config = dict(
    model='image classifier',
    dataset='photos of plants, animals and fungi (iNaturalist)',
    train_examples=38949,
    image_size=32,
    crop_scale_min=0.7,
    horizontal_flip=True,
    translate=0.12,
    rotation_deg=10,
    targets=['class', 'species'],
    num_classes=[15, 646],
    arch='vit',
    norm='rmsnorm',
    norm_position='pre',
    activation='relu',
    mlp_ratio=6,
    head_dim=64,
    fused_qkv=True,
    bias='none',
    qk_norm=False,
    parallel_block=False,
    inner_norm=False,
    patch_size=[2, 2],
    layers=14,
    width=160,
    positions='learned',
    pooling='mean',
    mixing='mixup',
    loss='cross_entropy',
    init='kaiming_normal',
    residual_init='zero_last',
    optimizer='soap',
    beta2=0.95,
    lr=0.0019,
    beta1=0.9,
    shampoo_beta=0.95,
    eps=1e-08,
    precondition_frequency=25,
    max_precond_dim=512,
    one_sided=False,
    adamw_lr_other_params=0.0016,
    ema_decay=0.99,
    steps=14600,
    batch_size=192,
    epochs=72.0,
    lr_schedule='cosine',
    final_lr_fraction=0,
    warmup_steps=430,
    weight_decay=0.0,
    adamw_weight_decay_other_params=0.01,
)
Rows from block 10 of a small image classifier, named by matrix and row number. Rows with one number belong to one neuron. Each number is 500 + 40 x the weight over its row's rms, rounded and kept within 0 to 999. All counts start at 0. Numbers have three digits each.
After each neuron's rows are labels from the 100 images, of 14976, where the neuron reaches its highest value: "peak at" is the part of the image that holds the peak. Only what is clearly more common there than usual is listed. The data: photos of plants, animals and fungi (iNaturalist).
# fc1: MLP up (model.blocks.10.mlp.fc1.weight, 960x160), inputs 0-159
# fc2: MLP down (model.blocks.10.mlp.fc2.weight, 160x960, transposed), outputs 0-159

fc1.38:518514443567473545489408530494516494497529507567507542523544555465488523549494459451586516551477577484532566540424522454511471531477444483452463534415476490509486491540527521456491518542426553542545500478453513521465496451451414478431407504501521431506543558448474505497519525540468479547518510481513486531599457466462524449526440504548482497455501516496530541485490467467526555452431542457505514505437448550541474537468418478562464420458533503464544542484532489502507547517509499
fc2.38:469478523534540527475465484517479519563524465532498513482509524559415480469463495518531496488514536534500512504510460446488538519512480537480513461464488529483501491483481565533479424516446385557476470534549529430469476463450555384507486570466444471438519519509522487478487470429448472539557550486565466480530566549457483538507472559572459516486504505517472556432472561539575513505489478380523541433478444493460499493533512506511466558473545432447530405558507486552537524487525501
peak at: bottom centre

fc1.651:536455497482500485531580453474554496502476506501448491497544562477515514495486519443511503526497490451477469519471563477529558522521449506479571464490566484485540607564511506493457500472506495525511512491484452502447590505494476440470459471490499498565544591535494582445570495503468484470501442479448385485469526552473524585421481483475555529484566533511482482408467565515496446485564524454578530559499558502457492433520503493491445458488581522534487494531596499483498475521500495
fc2.651:487554537542512537574491564483546552511501517433422484482500481514453467433555466413485491454512481506525499521483489511502468527546553475447558469449504509395534516529477563559468530528525473528452478548526526453509523457423494508506443513499530518464520459494498478469443481578478471512464443448482473537502526540428493533565557488555517595554437502521531547432474520511466501458490578483538491573479525564569545494558486505506461516535497477573497527471576501428489450455446473
peak at: top centre

fc1.262:447465501492475462441447532484487517520418477572511441498463456491459543539450466519555468492568496530454518444433533507512479549505524477463501444504438459480443543592624550507487475565462598424459522431529476452494498478492452490448506529511469515466557487510487436493486488588493501537489517497509453577506529517480500509504487535451587439526502501479490511491548456510458522570535498469493456577517485429492464518501473543524576502475459478495539549513568511520551489574462474
fc2.262:520512577537489464475497537443421533488512452491518493539463468517464501514546459550443495495510584484504495541543524510496482475575499512533441485533583542478429530460540470515491494525486560522497561519451459581417585496461577520547516539467474518470549502500442590489502481448459490486547512567481481552414485532492479514449543539480568437499526462433512517571483522469528581556475446554519519554544527516529534499611490505514524472482473520506527502498508470485536597520454493
peak at: top left

fc1.534:500478507520528492486497497539530452510463484540464481563548452505596574488564490501495519553464511455516538526481480420454499536424519540508495482461486493454605547412462545518524534458418533517550524467481521460472470564503430487494522487560506545441463488499475597543497480493527459487470486395478472480468498596514593448497508521541467484578539423477464457483505525502525484462454524480494522505393544481492474516475461467481471488512509434501471439566455551477542480490467486
fc2.534:495497450488485548475469454503495547452485561552436526490463476526538508515528485467504449521502473509452518498572481428442498491497494538453527546523504512496501473491503497493502503518488528519474549439475457530511488499513533478508482547554523564403473527499550533504516486625583460517495537444584469574496532495402519483491514541485471474573547465500456476456505461463549484451480577482577506523471550537539619534431544546529443519530501397444483492554475517499450426448474485
peak at: top centre

fc1.494:524476468508553507493521520488527479484611501567570467502455544478572443450527456474497502477504456505491482489511493427528568469463521532516482491539491513538553486522476482489485516501537459477524551463448565478581510587522480552510450523501528522538506459451534456521441442589525456465461541477500456514467412521458579500506500448471450580459494487574518472555509520476490433531550439511478436455461553409464522518505526405453455539485510520484468440474498522508518416478541470
fc2.494:529517511506554480458458625553519460403557533505543488504535530518497444438504517511554582499530433497492501490449540481473511483479467500531476474526441539509432424545469563454517587477555513473472555518463422439495477547501511468558539474444531467529525435518513569470522500501573463462416505466501455495419486413521515476419505515453519474522465464566469497602480465480516520540526462538481502522459525500487475519536521496543455446470550547545498470511495522542467502513535522
peak at: centre

fc1.119:488448590464522504488549524531452541462448541504471494468548476501492532489496493524493451562491391457544497518562466491497523438477574423438499454543491570521394442461500499492482448487491481469493480487469537518504495492465468508442444539438501480455491536511519574509516574492509477447446456495502583442489518465501535474510502488568471502477537558483554560480572562518552533488518544582516534527450571536475518515566531545482525474410481553528505525599484479515470449469503483
fc2.119:517472582551529510431491476483564486608488497489500551563485528544437530526447511466496514519445460516487473554483484462505455423528510478430563551523542514496477457482434483551527504470456484482496562549550490551543545479483482448484553546466450550483498555436445497491568494509517527532509542490452530496463481569484509496518543420554446475502487452505553459499570458447433529466559478544523509474490526434482515467443469491519490472492483618497561426531522561496492475529548430
peak at: bottom centre

fc1.122:472447429516445503564536546471484535418474556452525495501441492513506434462529473423557461481490577559540376522499467491523554491521480557489492460538448548496510525460464505493471486504443540445469492474496444457573484562448514455500439494506510511536447571439486511500541477520457526549535461467519455484489466450509473478459541502432571520560571517509491447533548584521527531465480483513521519474460512443517463518412454527444455486491485553519571524470519535568537483485456507
fc2.122:479429530460522565553517447457513484444576549441535444509507545495498528529482541488406502528438544461531470530518581448492466485476490539451507495536522511507531460504451494436438528484484507521455512504529480544453517436397532470530463456525474455538477517517479516512491497497525520487528513485566521473513420513556555510434463477487527518454546541548498523461520508534518468508496487459448536639446518536463485523597513390489503467431526475475544586466471466493483496567535532
peak at: middle right

fc1.741:539503514478463539501569411515554490612553486514534487550502465499503434523523503417477506496529426508480505564444484501432426518512504526474513470465482513539491516528514501492557523458588494484486479378551529460552487515545507475468433516495456438456502511546574526561482611505475507464576500544473431487553504491510459527475505466429499497424515524439538544527519468492468498532525460486471505428554490511427510448514470503473431457507554539512503511482516480452524585529478491
fc2.741:555515541474484575515564503502487550497456522581527511514545446475537426575502545462539486563496517537528504487439467531473461486468467471590500509480416443545510540496473609500538513510478513554567562480470520500478512423467512478492548524482433501473503476567567491486511469483480437428569431505509482515457508578504475540485491573439503517460462474488420533514470430545483500505478526453479531458558517546516432528510522534474558521496489543505493465487559469470480529569599486
peak at: centre

fc1.78:590451513502425463515508496498573513542462518558511454532572481528494491523481453465490520546489484544514498613524509495522487581492520501566504435534622444528565550495484465452479552479533490544503428479556520477513451474488496524474493495459472498535460509596510490501504504418511490530473516477462570472518549482490431470514554497538449483443461506499556582463534476498488518566472480474499553516556502623504546461559579430504470522507479445512504526542446520481525476484514526
fc2.78:496502468533494450487516507541480535425528510554492495493511498510566505557475459502472537484520536530559494516560390471440518604490432516550503465497531555469554459496415523528441521476534522556510484429474459494555492508489554456451566466465492495489521505588547481447518462453522462545458469506457472544532561451555484530490489485569472501428432484450486500498476544460463513553534490511487574528420523493500438434538505518504494496450432558475477539479516509587543586528539469
peak at: centre

fc1.240:497471495497499519487472487412537482463489501453501519476547484483452476474561482500434481516429465483523521469482555521497407440454515528489543404441504560449428545491366428508501486477495509510497505550476516467438512439528456514510495468496519473513460538567529535610491458499487507473492530536433523554516486492446543447556540468555421527572569485458517469543427463491451486500507452463461532561523522569462428519539510443520545483490469515533503473527464492456474481558527462
fc2.240:446557501530531497517514482461431582466529487540497497474477557454518532558511424447478487579468532442641478483495518512535502560536542454565483423413459506479500502516525444480489490485521511546443562488510486537548488544504512516501498593480455534507510472542457421528436454531529491537545502410513464555512553472520569507479506444474470500563456557446474457547458571504495507472551492514499487501502491492509476480510438409463560496511472479417511474474476470480541469532454499
peak at: centre

fc1.476:517439522474490486503600482532486590563558483540539491460523466506534506496506432493507469484495469457453511447416419539511497505506475510521520525523482586457472569502518412421457461494429438540486528512508487540501526544528496494527459505474446543489446512492541514500527458469512464446557427472562486479483456448458475498554550476480538496481432512505497529501435461401547542463522423471595497524401462524509491451525522505534527492439490522524472493455478534484523580453441486
fc2.476:520452473454570482558503510458429509570503518508548517533519437504450512559516496565542486471464528495415481474439468464525552546541602456583519470487464449528490496424498493445503549452488436574522561460534472435529577508582509519484471492507535510427500485474498497525450492449549465484438454497491539475482474461386510481477523554572498435481520556517452502564469518535534486468503446548494446519457467494500510460512464507486551526574485490488488494454442478512542556441491482
peak at: middle left

fc1.63:570483479485538503417505529442539508463464542478454416550506507462465508527554581502552470471553453495451517575566505506498516507461520442478470468518509492511499491497427500469469418468491438479539446437471464533460524504513469429456519446468547530592462518593488442382483484548480502544562510415546487496480535534433471496502493510509428522471575535467495528527454476488526517481514477497440491481514457480456554496464466508475486558510484557574449464439444476503522547479528501
fc2.63:447449532497445538483512490507497501491507507544545546521479452500517502491534481519544432505477479498472470505441489539535519492495532461473559492568537501542461527491497519516497511434458435446461499488476485471486542503509510483529715465435478475518513479548513472485504535513524491428511438532531465447502505590599475519505543475438450525456437498545470463550474367478498418517525497514553520535476514509492450534529456497506475543572464506539478498526517586499541545481505466
peak at: bottom left; bottom right

fc1.9:565530509556533519498517515487510498541561546550444512475547539486439535536508497497511500502557555501512540508497513537578450505531553524490521497546468503462402571505515486455492529473500538506505421451537465479425482444532582517595537419472528585513553521482523499529437410517482439453553473482492517494454465551476520464446477514457438525534585471574512515507437508508426504471591483454440521512548478523516554476500493538465431433490471564500492529453516494553472498515524493
fc2.9:529536574567543463513544477517519557570568451424463493444552479523552458500476513468505484492559542545556444510489466466524543504516552483470545545480563544473479540482542570524529503464504513538526463469484500459429496507477539488521511457550541490528531553585493552561454468489501465444562482525594558410527528579491528443461497457527483489490542443503531550524385505483500452516456491514546490517499509494541395529469494498555451524520432519456464505497529523538460435524502484
peak at: bottom left

fc1.254:478490497469543486508520464518528596508458529499444470555486472499503524487483477445530504545436546493527494508505533496507537527534529485519527491565543474485420468428549586435572516490563468497534457457466473542535476500432520547505433536488480486431548526470494545527562511537469478436554533518549564489514500507486579590560447438421509502447459471466563472519475558470568519512574428479482451493543503552476569588422530524488520491507551506478534545448469527524489533535476497
fc2.254:479506364515465512482491594533494559540528490517535529470507453539531575477545476478535538539557560583507498553516533477416499464451464455457532479469533535458488542534437442466488513479500525545504517477552559532489454540441513498473477511568591520463459443437524550508476482508461442445463520440495535568499474471410519471511469484478497501509526540531509529503424482485526507559500511538447580534484512479520499476466558552396498475549522482466487481477493530503416451462486477
peak at: bottom centre

fc1.440:520523508476453539453535514459530383530490475540497447542466499490509512530497483486516495545500513445571557563490465650469543507550481528502509441511520489431494457444404534510483522521532520448497509506487560505467513501554436516461525453505566502464494430524448572517555501455433523446556456491490504567535461488497490489458603498534467510513459454548560537501508460478475479520509438496580437540467532501491537491518513472422500460504452453515531464497422549545479501534541532
fc2.440:475459526468493460460522515505503526538537451483440455544467461456558520527515515464471541543448574552473477432536515542512485499532537525552492515555472447492525468421501534519516519481542507382503486544478483439506492528470512493469556569486521498452455512495452508447568510465476513534514560424588463593475453440542492495511503480572536475550522425468498541542571508490420463495547490579513495544460484560541585459550574516450503475529473489498405497560501474506468506502501528
peak at: bottom left; bottom right

fc1.320:538425472416490458489526443511585499499501468481466453506492613444516498506425516530511525477519493524502544586522514430504481538488538480500529448520436463452502523552631434471559432446497431512458511418520526442463589515485507551474523492531486473516492468496553477500547479547480488483525477512514488529532427516465448553594528519524542448519470507478481483505566490439562508513515456494538477532556449443497528523559480460539486545509490569514494436467500495544531472478500458
fc2.320:465458557535482529442503460530532481485519525533449550465495520532478498496521520460525479510534537466488532487582527466475504484502474522439479521471499527459538454418517512512572520454446473525527483484489475511429636478371558556520462473462536500444538510523522448522479515551499564429536547563559558505491482467516517506477508568516540456457442465541546463552525516418566543476492490485512514483537529475572529541477520421537437559525476466488511431523477481553493464413497540
peak at: top left

fc1.667:537520457476488529502542504471428513547505465491465546483520497481473506531547496436481469494464498516559485489498463468474539498515526494493488531562470531605464548529504465481530505552486491470534500467441563479538537517524557578476483518459542525503481551506484507488441476475451461484425411521476515455482536518492607411510540496498494463537501524515513397467596526481516488470503475528402471551481548367555447446532424448541506519525517557564504529484510435487528579548502482
fc2.667:517501492478458503486456518516546538442502499573516550455564505508494534508521513546496368496500459534535519447535464501493559585480543497426520493552586491502496529487510483420561512498564545548538521457514460510473545561517512542434550501431460527486496518545527546518479550555537493431462487526527540452442468457456584539490530456520516383463491483494485532536550487523554489481475501456514485539469507543541480497493443475569519434498501564481493530532508536509542518504597408
peak at: bottom right

fc1.323:499518556507497449479512479482592502521460487472474552500422413499526471594543468453539473521592509476435526497540560484523507491426468489487538502532509493514468541464542552492567539509512547479504557541466440532524498482485474473516468494603515521528439482502511485515445467426527477486526586502481453472512559494466532492459537509473492477530491586528458474575465481486524507508548424513517501467612462543558497569499529482512477519527457507508481455536487477549629480467514416
fc2.323:522445526465545497446532471546513531485530536559502522487529498555541499527543494521448511454445422509572498521495432453525515515531533522550549506568470476542522585474522502499483487529457492435431433492511464515570492508493521474409549499548484523416504497524465526444520538520579525549505578519494472506506435473453530453463508548514535486582463491492585483547449446533452532527503556534519480455473576430587523541578464504505509603529421460474495501506478536505503519509481528
peak at: bottom centre

fc1.157:519485534528491451495452532523481501580556521505525512471562511462503467493513529464451399531560493485404487416487488563502562459414509481504482507465481496597513496509492527485541498524498516523501493545491508474498478560471479500492418535475466438554552478558459578504498494502482554488537503433469531526567536501464489509553477460474496528473565464579431514523598475522539514481458501474509513493558518512490528491585582486563487496491541565488466495436597591488518511441457451
fc2.157:463488601486477552530517528463526462601493496416418550525488512504487530500537478547516492560509493500476430485427580514486523586465485573523517495522464508424507523525516493426553507491485535478551487553500523502480423510526474497566528490457424505550617493493421538481502508528452497465511476499530572515544510504483541487527495542490540541534487555462543451499537538440451563460504500435462505473553386556505461501544514428546525544512469546546538497515502507513528522475506473
peak at: top right; top left

fc1.313:553457575492460449477504509392510528464407504532452457453491546527502521526479548514524547534538521513557521563426492487472482471531525508505481488444557411504471428567501400479520451459530532457529464519480489530507556509479470523499509536546466540512501547416577554419532442541452485522501475507451581465507481501449463506497559543554446553498380506503549488458469461535500476487537513440509527496547504467546496524531520505553477466523482513463476571478496550489489528492553452
fc2.313:544521518467480555522443445453530536472513552429445474462549560493481512513528504463498490550515462556520407593500518472562511507520514526518498492528580461540532463459471504515533508500557462507460473429500441407506457477569470486526635489490524542505492468553478483489527537536462429509558491438480521532516570500538473460492539486544439510493524462480436513524475414420450485505537422461526504487522496513563432477513455528510548523519486467523478515539463564521527538585458513
peak at: bottom left

fc1.35:504454500550554523491448515549479524543464446562515437465519376517477459433523536497429508463455444465552489462487507465484474490475482462532554486428563526501602527532495562436472475550482483440534486490521530487463436483466419459445486524523501584478524524495495518532484556568476496533498492485480459539405520507429516458460491557549534512506465523496522486527414485488533523546486463524456506507508483528510525517544429510513495584540485508514493484595442502498408532552493439
fc2.35:496456434538557478454508451567536538529476463518508466490432474528458482465510558512574473495498510479536465481490444474445522530451486485478516533465549433387510477501499449463512488526419459559480507474544506544489498479495473454462491460523469575527543530507501542502495476498559555527442581508500470521463512516486545513515506509446489472501513528429561413496516449504580520476468464515469575482502526514417524444489588567453556571481469425480407465506524474549500559479514583
peak at: bottom centre

fc1.599:488542485463451512486561447479528474502520584411429490446480569486557473399473461443500528519549475497523522539592480468524513473538481504503505524553384474415473412497555500478465494443545520493497500472495507519518548536540525479539495501502533506490489514450465592593563481474443541474514534492472445512481470460496495540504486526457512476486505488431529445535519554470491472485425499474494640519508478514552453469495509474501538539456518558485524476536463522544520513490588532
fc2.599:455505471506536523520572464459559486438574530510451499503490508482535496438462510476494497453469486492481516477426550417465468473524477495531492500537514477523578441502527454531451575512552510496471521447512523474433483465493529474501484515443481508484527549592445488488445536506534505544441504509505437494482462521534505416523516511597495552542533489469526477466500516483545568497569529520476521528462464453531582444463488409509496462552482583508467443465509535471396389476480578
peak at: middle right

fc1.256:448514565486489573528509504507443443532510483511439465473499503419529461511532517519474496499561499442518584533504448539476468505568508453475472540499490501554493456506410495554447527521445490619463488457380499512454503502460480439460474477450503484498498415530522498563490541481469431503481524525563436494426505588480486515498535471458415500460431537504506443491536498501559544574519505502476469469529446474480484522435538486494510510496472483450510520453499568508491556481410530
fc2.256:521457480464467570424452468560513463553519465463504462429529448453501539436482444431437487524506476540534493457511479502485478461493518531461529572528412554575526464497502503495508389473522458509458478619440510513443539505466495464527513497507438504533551536531544456538472510447515517509533444529491442449445506461534473517488532506524476484535449472523512500467494426449521478535526574519545484504494403472514469606565491566448499488523481495476410515495530509453479482465521493
peak at: bottom right

fc1.364:463596527517476555457568514418536561442517503544502527406424518509543528503509528499488465528551476570567544487501501527489464500481486547474570472494497427486544474445467492392501461516513485487546511547520436516431545494555539531476450526510547563453529511460495461529503495509537444523564576462529494524541522492487494568472543513506523450464535470529459426527461519536422542555500491495439537456485463457482524440553500619502502446487490525518506489499520516467581473475524472
fc2.364:492527473474456470548510496553569516548456470531469551469452436463460537544507470515515526477469528579496475519452504548453443490566539473528429509535481548508589497517436506501481511471448440528485498512558503433494534493461516541499461521564506525542461535528536519426519540543610516441469498488517351587492500545519496503468457461546466495456462432416460511543533508474443514528515441535474556491542486453474522455502557542486439502502463491482503522478496540466525544526583507
peak at: bottom centre

fc1.682:536523434532481457476483560483533517571488458464486478547532540488529506507426478568513513497530506465517517494511535426479480471559525520475487455524453510503532495514522545491489436595443451484578487473548439424463508496463490471431424500485511604496500494465542584492525490496475446476469531510437539400437578556471495489570504488448501506519533494482539496451505459508518510499513466411495518425512408478497461458477548553510540539558433502486384491479537520487454520493504523
fc2.682:520497495525506454511449499525488511546567521482489480483551478480495481493526527509491576499536508455519475455551466475493488521570534490549442437493487484503503539486515498535454465438502552578502571466521541540507540531451560510501399469475544494487469536506565471554565480545581463509443463471460491543494510480351474521540466547491524540594537559488535535452573455476473490503542542498511503477469549515501442463534590536488543522525486393497492539479481533477386458503540501
peak at: centre

fc1.121:483464499564416497442511445492453509540503461518528498530535562489493488508493455478490564580459464504477483504461440457460540506534554502467486521541460491519458479405513511524572461414510483416477582540501578474507470518557455479475493486530488529510422573466489511479436521478469502455427484473524481531424526507468504519531468546511485552510431484533459500482516545486535565531502491585463587547496472465498546567520463514463538504518477612481563520460471504484514583428508529
fc2.121:525455483506508414478526494472486440522534465551509539467445577529507555524522462485499612565538478492498456548537512452469494467493496414508475503547462453442495468522464532459513494524496497496464549436541584433592468462515441498481480557471568522499507508478499496490519551534482407469489519474536508534521426559442492469518515502594488447412475481520543468477600505525550540478502410527537458491496525506498480509483576460507524389498542538478468495537521501480477558485517532
peak at: top right; top left

fc1.335:498508558521481566434461508529523476524459481514543443533506595529471538481579478534561416441518463457499541581464477468474518496564467487485493513524595449502501502504480530493559509453507489549434513510478510472527510465518503483512502502427535444514546510518453495471505407503516477456557499444533475438522410537523554498446502532529496541498481564542476539511559474449478513481555567487551582520550518493476580545419525511503504439478462543534500551566437554449501457438543510
fc2.335:545482506473486480479471522459517482538435510539440436486494484446500463550507500450520475561456519481562501604544433558455478529463449431557530548482471496474539425554514475496503407476408519469478502498492568478538520470517535396496494565504486481500469548456544510533461520488503510455584556448525442428466547530493518572465456503502503511527469618566450567490518495483551507523546476487465530508535515500502507532404544479482538536507485531519456526487496480462537528424479498
peak at: centre

fc1.553:538493458487518539457503478526540461494495498482437520461498526542441458525531465516515499466456463448520474450454449455505511489599450478446524371484455374499538482491558506400483442518532504446472573531504551466434529516491419430472473499525433489535468524488485522524502550515526553512487489482443528481440452487449480515526455529486445460559571508539516496440556451530450551527526508538519498474463557475484506436443470505553497453462510530556535513490502514503566494515584493
fc2.553:509489504508458537530471521514521466463546488462575502467555525482454417395560460478510511482518492562504438463620470503520529528525471555521520465467526439423487490561470531490523515531525438521494510563496525520562547468423498431457459489523464577461579465539450503497515467465513506497460528493508540537536470537510471472528503539541524518583457514566520525555533467463407536444460481475530507442468493514502517495484392566508496570517475461554516493509487556516452430443512510
peak at: top right

fc1.274:479507466480497522506452517539503499564479513517543445531545497465485466402516521491474409541490508566452455507513503479460576475542521543441535457420560416435559505507444503454546508519513465429490439549556527433452496485509466523494526539488544547523500460429495482490529462504551457418496489468513529523532505544476429473486466487475437565560525479484472510471517489512521503485487503579474492562510556525444532524482476604436492586469515438433563507443530517451493475538536451
fc2.274:465503474587479496530506521485508564527493524459523463481470453522504503433485460521429478515461483510488548457485519551477494500416558488494520450487655437475500570483526431525561568474572543429447562469567517508552530538531492512513488437463472514483533432503480489580543478512502487397563441477466450556531472447498510447466547522523496490542532498452468479506527531528454574476472457527479487535492515424503466541506528515502548504514539470481477513531592458458545546473505504
peak at: top centre

fc1.489:451530435461498565479457462521485483483516450521484490505571464535496500507466488570498532426454565507440503423422458471462475419494541488430476522493454471512521515567498491449511482520471468482524498474447454483475472443510438529453555451555490544436539474472509518473497577623453434543492461543511528476499484548496515526527498556484550471520473454525514501490583516423466554582537455494512475563455449507582480515480483532471530574454534424481520491473548503504549505467444496
fc2.489:496454506567466498507504513422542528507533533573483506527540469518526522542548415502498608606455548433535406512563457535525572561454548487477496492506462460508496520493562521478474461536462570435472481475554445501554484500503505469439566525508482464454526477541531516487521467511448483499513532489467500534447431492618430527449490503480491567494525495475456470530556463516499563456512560495464485549514497460550499448555527517519483513413471520531514487518488553542565500510450492
peak at: top left

fc1.684:545473450529514519497535595465486537588503488483478480517466492539561545481511478486466542514466404544508512463450445550456597481492522523437546497454474413467484513554553510533548455488433549433475407566494492472501430516502446495457442504509446457568495446487507502522479555559519450504521508510561474500542466472516531556505545524457449506559546508512462521487443516519486575449544456483468549526488461510509508512489401419508529514475484506533509573472518463506494567505466435
fc2.684:506533493482550554557506504476559489505508524539496456517473445505558502565507490518489584522406529478465503501560457494501491526487481487517488431477515435520470513522519473509505467441472590433456439496488568429474495396518538487522549561517503557496478573539481570584492486524485535507540477484506504538515550560630534538481461549544557445526531450476485489500545473563569559488466476470494559493465546542487491480528499455471490538439484545521554494434507519462440430453465515
peak at: top right; top left

fc1.586:455440501531507477570356500468580498488576514526433460432524490489512552628488497478549447492476575431511511494495525517500545454550539530519481535472511519470513502486491504522477492498512522455479459506482515467467552507506477557521521550531512513447491463510469477541446499463534487429463468512559487571475496451495482534458487504480464515494515489469515461508499489530478540577485490431489558497514480511555480479389548521550479567543601460525611511478501544449517507482423448
fc2.586:526481463543495565513551438519559494560510493512409561465548498477504575498481483487461436503501509471463509515523543528456534427519545444501489542502506506505470514516475541475551566558394497576526540472468466488437503508524519496511480476470497452534526447481513447491403439460462625531556494515471456527488499464537490448440537506426554470482501490551471515420476403436422427466475605537552503552488503475465503495485490471510515486529547519478526513461500483496528493490455472
peak at: bottom centre

fc1.436:550507498534522490508520490463507427469485480498469401476527525551504563517546548519548510452500415524485541550481483505555543475504505459546494459503412477507477534477486478443509391470541467499471497535458532508556482487435455447417487478489549518591455458536482561493503502549435483472502500513461420487453539526442468496521500548494430550477525490513433548547497511534496504453536415459453468473525530458439546506462440495510586559457530574488445487511412487525468534509448475
fc2.436:472487581487466611481512485503524496468502584538576526472488494560525536503504491523533504494459486483526465601488512594501530486520524465525507482542485470484506504509488492456483490419469491465425549478531446409495506500543421485504661459487490494537476494607512498482533521494510526463500478547541483503541526529672531482472572502543459492450494488514494539551490432515503449486526490448535528530467474520509497454573501488500523548485495523570484498491530518524531475485504528
peak at: bottom left